From a checkpoint of a small image classifier.
Model: 96-pixel images, arch convmixer, norm batchnorm, activation prelu, patch size 4, depths [14], widths [320].
Training: nadamw at rate 0.0027, 4600 steps, batches of 64, held-out accuracy 92%.
Data: 42238 training examples, 7.0 epochs.
Rows from block 8 of a small image classifier, named by matrix and row number. Each number is 500 + 25 x the weight over its row's rms, rounded and kept within 0 to 999. All counts start at 0. Numbers have three digits each.
After each channel's rows are labels from the 100 images, of 14976, where the channel reaches its highest value: "top examples" is what is common among them. Only what is clearly more common there than usual is listed. The data: capsule endoscopy frames (Kvasir-Capsule).
# pw: pointwise conv (model.blocks.8.pw.weight, 320x320x1x1), inputs 0-159

pw.20:499516495496461488461515527499514522497498502523512496479544525493485473538569523508533526498485469467495488501502495498488544529519489497495484510502491548502494495450534493539502527512451484496483524528457478506523495483459553481512523518546530445544451516486503502483525499473487522505494507468491482490463492506514507490528508471499505520505466509478432444535515480495497517483420503522496482488480521463513504504444502459553482501481503509544521514474482523504450546476482486
top examples: finding: lymphangiectasia

pw.140:532520473518477482499477500502503476554475504466517563477446467494511490500489482474507505510484474526534538561541492464510508451499521484516507513507509509460502471500504490531501488524506522499507480463499498560522493483510475486526482486473517490494511468498509479553497514469499466465528534513501473499519508501535485518549539468513491484427530551490537476499500473496500522467488481490474468468481518495480498518494485517534501482520491541508466502541492507504478546503463538
top examples: finding: foreign body

pw.275:491491490494518487451496468542510545555485495532528463510490483486484521505486500496510478491526463519527458502509522468472507501564486485444470514499502496458524498478459505462518503485513503510494525493502520533531494515511492527481510518505496521493464523478484483541512505495487515496476524499527545519497506510469487505480504510502517485539422505448546520552495464532509452481511493469452504486467492504509484456537439533528477512495478502491517486470518482447485438487500521
top examples: finding: ulcer; finding: reduced mucosal view

pw.126:543464485509481508498499498479487494498483488488520518471532444470514478490528486489502537481489499498500537488478486516501464532509496490525459503476528441531506462536464514488488485498476509497528516517526469527518508558568518471529510516464506467512505491466465503487500472473446525469521514533456467501535471503516523522516535491505488482486488526485520484479527494458491492502491517499518454521490515509531498506524468533507533533502513507496482470482500558526480491427470482
top examples: finding: foreign body; finding: ulcer

pw.190:539479470529476478554472534491531494512518528490504512497451479531533464456515454467502491463439500484481478473490509454469475523448512463513505481484515511507487468539470509467482481456505513488533473474496530524512521504536509459538495479477479483520485478520488533539468483472465482486516509496502483481519468492499476549512521489514465491487488508492511465504469491501477493452492530475526475515529506486464467449493482513498484462503493516500481478514474488520465518513470505
top examples: finding: foreign body; finding: ulcer

pw.253:516464497529500508526481519505499530515478516471513549497494460459492486509513484486451495499462504520541519493471474487486462488486458490536471572474523452500485491530538493507492477504461507472512489477540517532499478539494522492568531513525537510544504493570487514521491529457488535482531517521506469502491476436530548527482554513469505504517519521517466520494489509547521541488512540522514515503510481487489504493529519524495532504444527518492495505513520527540487547483454518
top examples: finding: foreign body; finding: ulcer

pw.163:497492518492522491464508478540480519499519577525533544515508487470449497553489468474493446494514486513482506471520485518488474534509527512488506557488493477492509490556500476495457508506509472449480484509527492499503498477509465553526453502480454470519522486532518474527551477512511485496485508502533500526510498514520504490506473475526506528468496532500482509553484522485525483475507512482516485514482519519484514491478494485488514487543520481498461524517482528553506521495465522
top examples: finding: foreign body; finding: angiectasia

pw.315:468478464482484499487558522578497495523455506476516480493476480497501504479452517484519513508540532498485492480508528541465483499489477485507509497467480518510509483473480519496487524492490527518495470475517479520478499469508543458506507488475499543471517491521546482528477485471497487487482526532469487525504494504480506501517478479470540486517477481488464460476473501502462470539493523473480506500544453494490510514548506480497490521484461465517491486484532469532488511531503492
top examples: finding: ileocecal valve

pw.63:504468529460463488508469513509466510531565535515491486542516473526478510517500510549489500495510467475474523487527460452477520477472511527494515474519472465475480528518504508487441534524526504495495521494504495513547517465495500476522513496506497469514487497504456499481534477484525479483486542486521496569505480555513473484492478504511525553455462502488488488496532434497443502470494471500511468471464523497514500552489519494468511524498460480483480514477501491435464515476528520
top examples: finding: blood fresh

pw.10:528483516507526470521480482504549490478516467504535499507460495461521487458471502514508496526437509491482485469499495468495536472501521514529494497500473503507531488533467497496447503478496506541507498505509509478489513535524498518498491464531500528542511448497535494515532480521537500488516509471471468486508457490503536530502535466479509471457534541506478498511502501505541504513538521481546453470482491492472469494537482541477466484514503497508487503492537508535506489418464498
top examples: finding: foreign body; finding: ulcer

pw.227:486494473502534512535519503522505528542547495507502493511510533512482486529535520499558533518508525477506466492494501498500523488454494492477471526518508544515482520524526473509503483491491474485496476477526525470494514533479525464516490495520489493506490483525482514489487522465490512504499478461517532519536481535518497536482487479501506534511494493474551512517530493485444485458511479556507503505496515436440502511525483514504490487504505505520487572471527496443504496505487499
top examples: finding: blood fresh; finding: lymphangiectasia

pw.219:567501514519478514519497530470498457545495519475474542483484492501500505508480478483513499484514513536516488512486496492466476523440475458523518552512467519485480488512527480517453474501542471507493450474478490552460501545513483470510490478491475480489539445472513499540532497466454526508481527448500455494555510507545522503507515512512487444519493515461468513534501509500552497507557539484478499471499509510503517528484502535474535470472523498518523457466517505491506529521514493
top examples: finding: foreign body; finding: ulcer

pw.106:484508496528486488488551512549519513504440503502501487503497518467487515548504519468495489515491461537499499537568524489532482554532526494496492502508490491453507507482467502488503491519478499499501516483485485468507494483514490526494518534465480468483480519436526513481518494499482507477522529525486514494449530493524536517492454492444505518506490443556464454472536478478522524551433529489464457472517501520461496470508556502513478482516508493500507542477505481490485481483485467
top examples: finding: angiectasia

pw.72:520482480530509477527461515474530523499495520457483487511474446516499482451492469464505435469482534487490472475480532513473481523431505497501507515505501439533473491530507506496489490515498521508498511478506520493510483503495490501471512480489547536468510484471513466496464486494463461500485499483473491497495497494508506525484494506530462457506518473451496525537517495486526501463511528483537524512531497497476521471542415506504493471497525468551486493500464481499486495468450505
top examples: finding: ileocecal valve

pw.50:568482463515487514527454564500534488504529494490485491473534487514474460466545449520491526509482478524495455482495495465450489499503485464486464505481503492518498496483489469504447498489461508491517440522462511518475456538529509494518519460489479497512529508461501483492459502515468488491519509475539508497509532505510515499537479492476473470501456512481470489519480487476507497477466517488481515505485531441442492506502513551471490498442481483503469461494465497494482550529513493
top examples: finding: foreign body; finding: ulcer

pw.32:451560495509495489476541465508482506496476495521492478517505536483515507489484483488518498470511468499458540518565523482516548518511503492531514443491497488510494511496519489496513498527533477513498499551486451462505506459495517492488500466466494487511456529512464508491488525475498488508487483529525508495483495494498517470478509494449497516493485472497469457511485514484497556517510486489442433519486510514495519513500521478516475482530535504460508477524542482430482487461508522
top examples: finding: blood fresh; finding: angiectasia

pw.263:504472540464465528538541490505524528519507519502470539534472506534439491482511500484556485517485572497535441531516474514477510458469527489481473488489463498505509478507495507486488535456475550492497453465528522473560501528498491537481548510500491515505493504570482511505467512459475491502504511502483490512446515507520483492477472495512504543521542485499550516538557507454483484505495479450502508502516482518508468507533461453514522506509470495527509477475508486488498473518514479
top examples: finding: blood fresh; finding: ileocecal valve

pw.242:531526505543483483526509514491540447508477485479499508513458499525500488477484439526487568497445533545507503501527514508516490557535511445551474516457522491444501505495484493495521503501542477510496503476462532551523481530570462504491552513487485515556485514538507509501520493490537434451503498514528512495490479493483520504485515536471476483475523530534509513575475480459520526500520466479521508496539519475494519511512434495484473497501476531487534478495475527520514504502435519
top examples: finding: foreign body; finding: ulcer

pw.313:468493483465538456504485473555489428482475465519509501520468519482496530551468483554498503514504499495527510478485525521528508442551503499460503505505457510493459508468511520468551510502482528463499533496511507465477509500498470529503495545503475488522490525501497467519481466496508489485505525523492522525476489501524504483526506500471497464515466498533530500509485496515435502495486448524498514487478488551502560554499499490522458521528477532480498581531467487466486482476494495
top examples: finding: angiectasia

pw.271:495485527490507512505532470495475488461509459552481480502499491506478465513460520521526500533509498505489479502493492513504525510490483521501496442499458464518519511495509478504495520548530498478526516516490461509560515526485512459461522480555479448530433532497435511501504482488470523491460470504515533529460495500449474530482516536516515495477491451518552472515480510491438511492476509472446521476448501471524498494494525504486513498496462483495481449523527477444471507494493486
top examples: finding: blood fresh

pw.200:457457485474493485530522477481482483513504484514501493456513499513468476520498558573544500500488478493505525527513539511474502501478471519508513504476472508500487522523453512460457510517498463472491510484472511495525487485516511504482516518489513447487477546496451508475515501495512509473473481491525480487512529491465482509517477489468509524517472462521492491491507554482471458476484492502445479474477473463519480501501514499522506500525492492493522502502486506507512499470529507
top examples: finding: blood fresh; finding: lymphangiectasia

pw.148:511512466491507500529487479540525503500510515517484491527505519476530497507498491455504515489542514488467463475503490517447500506473460490489488501515459510489502487524497536506502499493503502537450483485538508495505489541523480518476485522498454520494481524589567496502438495479491481475520541539481488489472464510487488527442518466482431489493458487528501509501501519507507493473481503491466494491521456500462535489594494453490457448508504490510505470505516520549498522545500521
top examples: finding: ileocecal valve

pw.144:550515519490562479497490488486492544515559506523497476520452512523517483483488507495488453475513497483498496508474516427531480572462522471477500507481492491487502518480548487471474505502515485518484501506473531479473518544480465503457462492517491511462498454517524488495479478530462468490485488506529510539491452544517519543496485468505509522495526516461498485497485492484497490480515508498504479510505460508499490462476507506461472505485469503455458490535456473503460513458476544
top examples: finding: pylorus

pw.202:471519520467502485511453475497456511489465490513476486460494500506476456504546557493529499506474476508519494541497468505495490507483484489505505492472505473468474497500520497511525472513538487500513502482488466447509477426490507507487526469508525535501476501499509514487526503489491534487484475484544512479489520541487479528496501485472508474540479499532543496493493530498516475480514481506505538489463506475506481490516509493522487478481460524477527520500540497494514433511502543
top examples: finding: blood fresh

pw.88:534479545512512491464523487491450512508508514528508511531513479518452495500535522503535520507519489490492503545512491464466459510486504515550518449522487519503502551481522481459520491506504516496501511527504464508541494512491460523525504481516529472507462531494504480496500489494505494475485499499516472553450457493506487477521497531550548532482498515486548486478483514511459459504517469487500428490518488523501506475496500501471511550508451459507492518468522495479556543497523571
top examples: finding: blood fresh

pw.115:492500543487568539495545503499492513457534541497442495515486495500519509506479484488523490493513502476492464485515482484507484476528514485478440496521499486469525507513527490505464503500467493482470458513465511487492471507517481553506479491496490587564473490558532494508468489530499455490497489516512517504541503548502508453517509528524468529501500515519488500497493532537517476508539532489467507472492533474502518477514523482536462498488475545469500505487490491553484535514479526
top examples: finding: angiectasia

pw.128:536460437481540507513464500480486466487493469484526494493511478517531491497464435477495501489483504517468498521506494420478508521446514495512513546485528508486492430507493514497534498508474484516522513486489540532518485506508502495520513545458438508516545499465512470474503471505499469530530511522494501515554518487501515502540503504492473472480484507482441511477471497536520535517528517512498469499501516502489521493499480492500476530484496476516534483396501533513479533510479462
top examples: finding: foreign body; finding: ulcer

pw.49:477515527470524489459466460518470494509500459540526504513475508530496509503521480501509464471506484488474527494496478466496497520508518478488512514494451500495509501497490475513502494481490491465490528533455511514499503491473499515501490496457487483488522482449470488474512510501488535490512521510535488510487497529529461518446498480492519537497493518540498463469488515485532480514505482491451488483487526500534545487486541502500457521517513501488464492526492506438470473495567500
top examples: finding: angiectasia

pw.184:484498525510482487457503460513486493522511514519530493514474463490496440534541522488498513485508461508503526505510531502521487504548515442499518482504482506489466495518519506476441492529465471504477478531486469451505500474503524503482520484482455485524489494463481532512521460476502520525471479505501464517480500504467488459475499483487490486499545494540525483475502475507487505518490503498506428512514511546534477499485516468510469505485527479472485499531474524504458495508536529
top examples: finding: angiectasia

pw.256:533485465533524474486507514549496496519487570487514512489545513493531514476534495486505444529523502532510503516492472501515509489447517496495466503447525534497554496530537529524541473506478500514509472487500532477453475508504497495503489532521534467490489506530459498486513519509459491528556508533495510505489526521514524552479482528477456456483502517490513473523497537476551495477500499504535520524489479513544488517455476498460485502477479495481526535492514507502507532449461469
top examples: finding: ulcer; finding: lymphangiectasia

pw.269:483491452520523459520492496501499529543506509480475508502475486502484534454484483505478511520463499533490484495452486532482474537421474481558430504528512542517493488493528520496503492437543535539530496457521521437503449508503480462486532505517479499504488481493479510514462475497444533493484479514484502475515498463454502539459505524484480446507522489512508534521512523491484544459506507477497522513484492483467490504529441513480525499430490503494538495489489496514497491516475497
top examples: finding: ulcer

pw.44:501411433500513522507534524531503490503502530484516486437467485501513509482478502511471453502441495524504495513480486521529450487443524546578475487451523520486519480526487496529492489474513453542517485456520509481508494502504494493514484513504524492485499520495476489519514539492484483519523441452467520488512514505497547510485502528498457495519448499481487498505460506494537538495547472492491493517478532530488511497510423524483529509512528537497503513527506498505500508501463518
top examples: finding: ulcer

pw.187:472507531485541475473460491524496554469471531514521480573461506520486483519478469504517478465499473530542499482498535496469476483462474483456518521530486440493479527494487462536483451480499516505504439456531505530443447500502448509523439498511495493496539482480502484486550463502484480495505535498534523527472514537546521517530484515494542514485476539493448497516435547517552486488534466494524487536491512487489498519513520521495532477476435510481466492510463498488481465504502493
top examples: finding: pylorus; finding: foreign body

pw.183:502490468475473500545504499499506498506510499501495510452513474482504536520490488470472495513524494502472466508537485481538467483500532510501488514501501509507550488477464518526502490521534482561512463506460497462481503524493479480542476520473494516483475473501508518531498534502474504540531517465478486464548483501519532497550533493475453497531457487496545495483476466477504508465559516503492488495487471488487498548475495536500516495515495513473484526491490501488539483464466480
top examples: finding: ulcer

pw.55:493457458467462530478499522469488521494518480460488521497461509483502508516498539511478509490432520507457490518499493479494510507480529518469456496476494523517507499537464508521486511548517455515508514498537491488510501522504494479512493481475457509496464509537455494502491481532516536485466510486481515474490514472502497475463484514474489487515486496431529503466466539508463455525541490492497508474495505522464502467478523485471462486529519511485525493466508449543456532482482570
top examples: finding: angiectasia

pw.64:473492537464530480519482490499510507508488525485469493505494502493512522453496535499499462469496506493519491471482499487496467502444537529553473515498490519501529502502510487478440436471466466484479485483478494468494553536501525501482491481445466538456527493556497463528497493475460514486507507495526519540507523525536484497531520477480443483485489473480474507512471504488499515493551494502529508481500527479477502482485441464468486477460499499494478446472468505512477539467423458
top examples: finding: foreign body; finding: ileocecal valve

pw.125:476545486495509559500510519509473465510506485502477465504511535511472455543533516528550484520465513514549471502510521483481523496533514533491510466483485519511524483496545523481452579549432470495493514469491480498496503510484500511505534468521497486473490531517490503495531486536503519503467482531516470493524494505489470507481486483490508483431500547507500436475505499493492524480449481502483485455489496524515511474459466510539505538515510519440524516495525470509482529466544510
top examples: finding: lymphangiectasia; finding: blood fresh

pw.124:560468480510532478526503562494515484470449500475506535492504485468474482460531472500472486503494500516517489497476461514520450561506486464521456551521499497476555469513480504528478502504480461514510515443517520527497474540506485472511462551505475494484537499512505498532516514458497523523525483500487476490521508504508523503479486506445488479460505518463510519528530451496503512481501518505505523513492489466472523513512451514522484521468482491528492487497528534500468486449454511
top examples: finding: foreign body; finding: ulcer

pw.252:474475510442488529448524511473490523472510555518497476484482537505497535523523518502494495493495459490475476528473479505520513504524448489509449476494474526497519491526516532512487482486478488467476503489485494473473472493500494499476516493529481519492496531512485464519475489516455504456489519513499504491558511509500479494502443507464559476459450511496506517484491501512502499511516499482518482523485463482550528500488484513467484456512446516519514520463539491525487544573463519
top examples: finding: angiectasia

pw.264:559537510519498514494487494556495565417530467488517505520500452501489549498500519526518489500528460452551512519496554455482555495562492458481506503534451481490511508513504470498516507497523471508467476474524534489519449510496472489488485497529513477523499434478491474520500512518494497500503481486520510487467490518542525515551514506517501498499500465527505477489488495526454505469456505477479464501525522486466489482515519522522467487474530523500478506523516497459505528477484512
top examples: finding: foreign body; finding: ulcer

pw.282:547489519515552463518499506513525502506517466528530519517555499505493444505487467492532495487515545453480453503490513515498510506446530514534494505486469496508524506537485494502464547485471512463524474495521478506510516507479511457490509483484456456475500502455505513497515494471499487504508486485519515506470504548531493511486484526491518509488523497442502489499515524497508524469526524486490504508489486487475519491531497566461490497475494475478485513458489511445440515429499470
top examples: finding: foreign body; finding: ulcer

pw.59:474494517498476500506509489445481516490536471507507480489532467491476511535513505518514521496468489501518476517528532475482517498523525512521515514497492531517484464503532505492484509492468459489491512526468461487522496511476505492491526504491527473529506559498461498467491487510476522522470454511478493492469492506478440475498464463499515521510504491489491466472491524498498492500538510477517487474483510464503452498486489476516505507515481500481526507480533513469481464491483508
top examples: finding: blood fresh

pw.251:497519543525487519526505506519512508501475481501492487483477467506476515528509477526507503471495504518528490568506522466475557477507512523487499475495509459497477526515534489506470487493525473501452542523463469499501510463534551515483527478448510489529495514488474494491554447504489483512526547533534454522495461534488499500488478489547520509494511485540451535503478497510509494472552513467507479506452496504511552484541506491479457509498511512491470489531476530496490440483502471
top examples: finding: pylorus

pw.293:517465473474487477477490497495511523513494500504484482500457484462492507464512480486474494487492487512456449505454496514519507492503477468483470474503502529498517486464499493525555511461551476538547495485506476482477516489532464486473492496519512503510476484483522491466468535464447463502497469511494560476496463470461524535491469504545502452532534482509522517485469479500450453460482497514505566519484469515525505491501529521477513503502468510493528489518474500527529513493491488
top examples: finding: ulcer; finding: reduced mucosal view

pw.104:524499507487534544531539481488514507533493509490493491509460476521536523529564508484478496487459537514538494460512514506458523475505488518495492477490499471505479512473513514502475482464499471487459549521547564496458491537493525518547492479503479570518516496477477536502525482522539481478506501510506501527501497526501504502494501473463478492496505549507506500526500507555479518487486483527501488500460523472456548445503509510519474458461466548478519489511490511541501535518479463
top examples: finding: angiectasia; finding: foreign body

pw.170:494515513485463474502449493489527476458528460538466508498436487508467494527489490470500482494502486529492477498507528464462485499487480525450514514519447520497480490470468438474490479534484511556499524491495531516477511494470504535513470504516477487475492529446504481510500494516496458490465490512475456473525493482514476474509460469519534509493539503506516497546462484507501487515488520497473490513539474534507550430485488470476505486540501485524470464488499530480510493489532490
top examples: finding: pylorus

pw.257:491487534492475535492511467529495529441529507513433538561500481536521494490490505514532501491513544484523475504526503461479503506481436489485509493525484502497454559517502521509502507478492540491494502495489490499531518516498523462513494525504506478481517503485448503439514481488459540504467506443538466527500477535470441460492490487507542551531489489479528509507482506509504498466467441466497480480500493481506528466497507454468491534501512498531478512486533471467504502494513467
top examples: finding: blood fresh

pw.274:508513502508462487535509493530565496472485520488453509529488497551523500481494517514484453473479540502482456478507489527496511486521470497518492527544475470496469489554484482503477500485506580484482494493566499508483514476498456475478482472499512527499521509494531488521489462486491447517523552523504486529520493487521485485487498489514486466519523503460500539488503472487507464488484517479558502523527518476460524496529462483468505462461518474536491519469474459482521473487493468
top examples: finding: ileocecal valve

pw.161:511504519517475498517505476496495472527494498452476541510513453535514521491430439522522495509488504508477494462469503471458477504443445520517496529512521461506493514509518482472534513452530475491547534502480509539512483502507475475521537485485498463518531534511510492547512508489507476510512499469465473522504467533532533500506502509532478490509490535481492487514509457506533486501484537465531493511490500493497555499491500540506488512470471488496537504510513508530489487469446520
top examples: finding: foreign body; finding: ulcer

pw.258:476517460545480534508512509478486484475488467473467514466507445474517496491477494531511506479479500502520549465511467495494534471503522504499506508502503514495529493507489496505514521492552451515524533490500553538467472469464491488484524448506534516521533532495539462488519509505494559503496538554494499486521548512515471494509502529512482521520465510520551444517542497462469490536520473504545503491476536557498488499458536528501522530529533518498502478517503516513546500461508544
top examples: finding: ulcer

pw.247:498548503502469464470536473544480479538488409481558534492496506453527509516497468471518518502487441494475520544524524501510535519527515482480498496441529483493499465475498514489463534539474529511503491525516516500498485501542523533506523515472493518492495488491501521526511479541509500490469476497477490505504502479497464520497483498489472476502506498551534524525544474492498490534501509474454503479524564497486535513496509468498469506508518527474473515487493508480504468497494481
top examples: finding: angiectasia

pw.222:496469511511498506489490490517504529486515444503501484517503458552456499511480524487534483435544504453507478482471473488486483506513506462452469474495490511470483529494515504523487515479481483503487467491518519498487508526512541462494482500510457498484520526488504515490508455550493507528521537489532539531473464500516485484524501519452535497497494496496503468548492534536517497493496467469481489474508518483539538449493515470477462532533454526521481472499466507518475556475514540
top examples: finding: pylorus

pw.157:486464482519501527530500502544529511469508504469508482508506512493505508534523499486496514497448468524511473490481520512498508504527461489480515499521524516502481543478453523480525493458529529513444510486487537465492542549458508533506484480497495507476488447520510512503461502505474450530499479510489492506479486486442455504462498506494497488504486502475509490542469538460538464493513472509500486509540474489530488536496524504468495533499480460509548481468470484586496505465432547
top examples: finding: ileocecal valve

pw.173:514509487470490468460515489505445463491484517475482504500531496471564505477541526522503473510491476466536463540528498480498539518491501493525473474513521516515506498500520508505511547488546479532543545516517433487497505450504488471488504507533516474489506553484506542528465510520493458495494459500472504431516479492500482568506499500487507541497493444496524476448532512481481498520513499542478510482477476538522487522458494534484523525504514501456552553510533511515515492538459513
top examples: finding: lymphangiectasia

pw.318:488512501481478437458455493481486479486523459538507540487467496482511501523493466508488529499500484484485508504503516546516509480491496473517532481467455482461493482504530477466517474502558464486467474533480478478510471500518508505445519508516501473543499498474502472474522474512508521473503509502526527513508517518491473495477485523495510516509494503509508480456486441493426491511510471524537507456486493444519494481499503481511463552520515505501474507497490468504453448510554500
top examples: finding: angiectasia

pw.267:500504471497546514536505510494480498492497476498486485502512468472507514480478512463515512493494478497530470462461480474461482498490468526466497506527486535487488478529500498496478477479514492509515480515467524494474523487494525506485559476458505550555490529495453467485518466489478504492512523479526516497506479521476514503515467472506483485505486508473517493458440486480504530504499538463506478485486489513487526506485458513450468497477455460486589527486490493521485515489435501
top examples: finding: angiectasia

pw.238:474545496489523497506509499527458466513499506522511504482477496508498511498518507463469470498499482481477510499531506472481522514477558488468513510484485444499476507497487479523430505519492531492494501523511518502535461489504493473485558542504474460496552506497496554496511478484539519474473494481493477451502502493493471546434517498479506511479525476500482495456553454515514505499464510488463490478489493525481470496468503479521493486481492513530497455500473474473503500495528478
top examples: finding: angiectasia

pw.182:462447543506494492484469511500479526498486482523464496507495467517501497479491473524539509483522505500533476478469467528491491447436492488476497511553468486471520532502552497432508472462475475491505514500502489471506459512499536521490537511472492456515487512481469500470490481493490510471448530473495495527490482518491481483480474482492537491510523487438548510539493503496481496503484520496463485488438459470504515442508514452476471455500459475526453522487494501494516484470506534
top examples: finding: pylorus

pw.123:527524523491556486503472496520495507518524504524524527502470470493495503499524486488491494474507463456486516535531515416509481486520503522438484510509468515523536463532469499504471458509517534518471510514509480524507519556550500492498518451497514533530516502471490472475504543548530532533507533523501479487507489479508526517568522524531457482509501513553501465524508479503486492535517479483478471469472558507527528505498503511496494507503517523455510490478527519537510475501526501
top examples: finding: angiectasia

pw.85:528525455521504487530506531530505470527511463477532526537520507499527467502460468471508493549498484466522519520501519511519434514503478482488513517453477523507533501493492521487457481495478441518507508474495497557489534530523486488510509438474493479500517493480523523499504524500475494472516475477473532498499452443518502532542507525489506488496514516527500463472484531514538491491476488513511465525483506480517572510457492559523476512529518494507495495534491546464493490461459448
top examples: finding: foreign body; finding: ulcer

pw.16:439488521504496532489511506515543543501513541521492490541504498502499467512541497548525507529500476487464488534496442467486500459496467519495518458531493507498481525507456478523482523456522486485532509503501470487476494497503489502505506483505532456503543497477513472460525516452496458516501510464538518514510540536530495476501458503477504504482454511499494524513487488529516496507510512526515506484506490465464483479501492433493496512506499490484470523505489504507492512464519494
top examples: finding: blood fresh

pw.292:547533502509559488466512502517479510490484481493491506493456475487533462509477448499501526469506439470520492487519503520532505487557519493489533490490451505469487495528476457497524506522466496483522491464501500499490507486498504505517477481508497512539488479477479510492502484528493487509486498510497522543480477476469470485488480486452498505466513534557467470473525474462509463510495496483482494483503529508527461454501488463478474480515503517476490533547476499495515482521538532
top examples: finding: angiectasia

pw.51:494490491480544476520482484489526494488556554499479474517478507492518496541549487542524508476502504479486504493517454495520498479500520534480492482501484458521515477550518479561534506503542498469492495523541516484508484527484496544488485519452530578498481460546543511526497520532530477479477518480521481489529524497500518487492507511528493502547476460524532541535513521503539446511496481489536483500514499480474513501531520482498486477482455501507514481514515495523524578520501543
top examples: finding: angiectasia

pw.105:456477536478480506495486470481497519520537498524449502531512479533496449488511493506545467502505533477528470475481481494504500524472471527499513514527465487474526494500521495496483503451502488488513480498486491477507509509486519462434482505510499471466497512491440498483500515475451498516495480465550511525491521535530466437499492510507511544516528475429466466536503494494460498510495469487499456535509525481494493496516534486520517498481505447486502505457523495452497494462515460
top examples: finding: blood fresh

pw.57:485532560519501482484494464507513547511521469555485483523500506516504514490524520479529505476512507499461505510494470465487494527454483498486520458543486486489491515489516493475496506465484459477507496535476488475515549514501527518500508470503495481538558498521452501491488504514516512505483520469548478544440506557508482444488469478498540523482486491449536478508518499506452465424478504524523461502481510495512515513472546523511469503495539511512515509481515493489499495499514487
top examples: finding: pylorus

pw.225:495475528484509463467480511503461496469514516492497489483475552479469494508530528498520543495507489502499523475495460474509544510522564519538517485520447535506473487490486528539483507540510510482508472513509499529559509527482529520481497512535499568525532481509524490471530538458471522545477520532523494512492502517466505521493482513498506502513458449472508468480537542468483446514492458509496459497462504467504498496537522484458502484485523486541438501505523517497475505513523498
top examples: finding: blood fresh; finding: lymphangiectasia

pw.199:527503467491516470536512511475542471460516532464506495521503512531501479494501480448474461479477555492458435502493501533500482512464486545485476522501511521476477446491502495492472474508476536509496480485511500486510494505482497479504495469447507518473506496485508480533439506445491501521484528468499498491512485480493495486502496477503470466507501493471515555533509467485531489482459489463519488513557496501490517469529436491489504491474450470547475506500453528496524513522458485
top examples: finding: ileocecal valve

pw.76:532477476489539527524467508497518512473512524490538507493522517521530483491439447535470471462462515526517475496459481506480470449441516464505524518500529518461499503514521539498470445482500476462492459461521487511477490510526502493531499483461445469457527427492512467504482463509499502499537480510505499491502479531495502503527519473506509498517510501497494528517482478495512489467493525460532501499469517522530514485512471478459492503473509497507498471468468509506468543524492521
top examples: finding: foreign body; finding: ulcer

pw.150:508488489506496517507484514519511476473524477464529533512529492523504494513548502536471491496516496502532495501487473526532508504529471505472474518495525415523513500542513522502492512506512529528478505495509535531519493510535483507535482508511511503499515523514503518523517500500482456507503453496505515508517483528529533527515551491462450485492523555496536482496511518524533531509539529509485497513456509461508478525493528524543505523501511501470488490508489527543515593510491486
top examples: finding: foreign body; finding: ulcer