Weights of a small image classifier.
Model: 1.83M parameters, 96-pixel images, arch convmixer, activation prelu, patch size 4, depths [14], widths [320].
Training: nadamw at rate 0.0027, batches of 64, held-out accuracy 92%.
Data: trained on capsule endoscopy frames (Kvasir-Capsule), 42238 training examples, 7.0 epochs.
Rows from block 4 of a small image classifier, named by matrix and row number. Each number is 500 + 25 x the weight over its row's rms, rounded and kept within 0 to 999. All counts start at 0. Numbers have three digits each.
Before each channel's rows are labels from the 100 images, of 14976, where the channel reaches its highest value: "patch colour" is the nearest of a few named colours to the mean colour under the peak. Only what is clearly more common there than usual is listed. The data: capsule endoscopy frames (Kvasir-Capsule).
# pw: pointwise conv (model.blocks.4.pw.weight, 320x320x1x1), inputs 160-319

patch colour: black
pw.70:559499487482549503529483520480466531489487484456474508504461479467512469480456470476514512488519525519493518519512524473471495503511478528482497487489538540509497477536533494539491519526493510522511456514509544517469516505524453544504533501500543509546501472526472471471509521467507482521491500497510524501514478441460484479509487537499522528463487486492482540523480490505505499516512464492457502468506488502507525489524497542511478461498482529537538486480528448481514457474545478

patch colour: white
pw.149:517507522490467480533500484509475476505506494506495503518521548502508486513484442462494526536520515513473521541477526514482518468506554543546442445525523549504489437514508514537507488524507505548524478490468504518501495492532499567499498494500514493479525532509522541518505489506490505507510529473504491472529518498481554480509523504506545526503513508503510567529484500507529496528532478470505527472492522525527546535490494532499485525478518527536506504459519506494467493485509492

patch colour: black
pw.72:541505498484467528502449495492446533501525463479505490507491523482490498482498502514473526480495474528508428500479515495492519521548510546475455481491536522496485486500484515557486502495488527497503518512518482515481498448503519520499527494483460523525470508526542490513484512499497461497516525498461541508529515485495524526476499510501527515529460446447524523490501460529520499506492439448505502498518482530501526473502467527533479518493478436520489499528505485492538479482505526

patch colour: black
pw.218:556510494484460515507476476514457489498473459472454475481474527468500477498482502526475517503526499535500473500483532521504516481534536525475487466480512537486471454509491505549509469514484502527466534552505462535500525476488500521491545508482454512531492497499499458505509492482530529486492500507516530465526511486432521518502488527515536503497478497495526518537508482529522541497519450476485500488508524516548508466502497521490485494476495510536511518469499483476475498461494523

patch colour: black
pw.191:501513480495486517503542502530471504524482499536442498529489561442493498489510502524479477507492519536534525511469464518525501509512480536482482496484493490457494519490510515540502524504450520498497504529554530533522488521516483475496515545472490536512487551496462456519508501523486508492507478523482489515495505510527495557460506474512522496524513518504496546482527503529548478498509466489469492490507482490506515476503485522468500560454473445502546515524523497494469438457500502

patch colour: black
pw.150:463530515483541514519525471518484493530475495479522539492506495434461517544464439494529495486542468532507494488523510512513531495499497488509543482511491464461476482489503508505495467540479492491517556484463507524478470525495472429500467549485522525479495482502515513520477509525451508484489529462497497526478511484464519497507522529511443460487508508506507525567471519479546479551455526540439482462508527464523504477539475523549498521510482524485516500475528473509524493467534486

patch colour: black
pw.319:539482497477496501489487488466502521491491492488497491499500498505512554482515498513477471515521541496531486514458515509518497530500523511509474503487509520503476498541481488519498523534473515482454531496520448544461501476508532510506504501476478535541514522521566454517439499508496522525503489521522511457532521513474516518524462475497509550487475488503514498465490483505532483520546467492464456515501497522501524522507467523476479510504493500487467539527478532506505515502492519

patch colour: white
pw.50:490503495475552432479505487524507452491488494492458504493532514538499520538529521499445510523496511477504503475497522498542490457515505507473538532498521465446490446446500496492483464489491435466491483540520471494561538473476491460526511469510523481509488473498514497496494496481511472502521549463506461496487493496555531477479513496521478538550511446541448478480455503478412512508496495487529494536521546519479474496478476510490525455536490490468522514509506494499524469487485512

patch colour: black
pw.57:494505482473530495455463507466462466489538510477484441495483520448516499480466481479500528511492503465518462545503457509510478528548508491515463477483502486560497491492497503507470442535514543466461475495494504501459503503488470495499515475474491511500452473483492469491487521515461513447509473499549509530495492472467494527514512478471515509506492473517511539472515495516500481462550483511486528490500460521493463538519497522478489538500501472503530496484497483487496430478493522

patch colour: white
pw.32:521544514528525500451516502492518479507498494460488516498531520496490500570520461497512499509493518456545494473452503527544528433480508457546529483522509464489488539517523484484503498484499461498521508485534461494518510522474492424545507480483493497522516488524496526538506533487534488490540536474525478438497503504478521481525471509518530524490528486517498530516468488484502538500532470513578513538523554497512476517503478496527482436524509502481472500485475500463497452504470470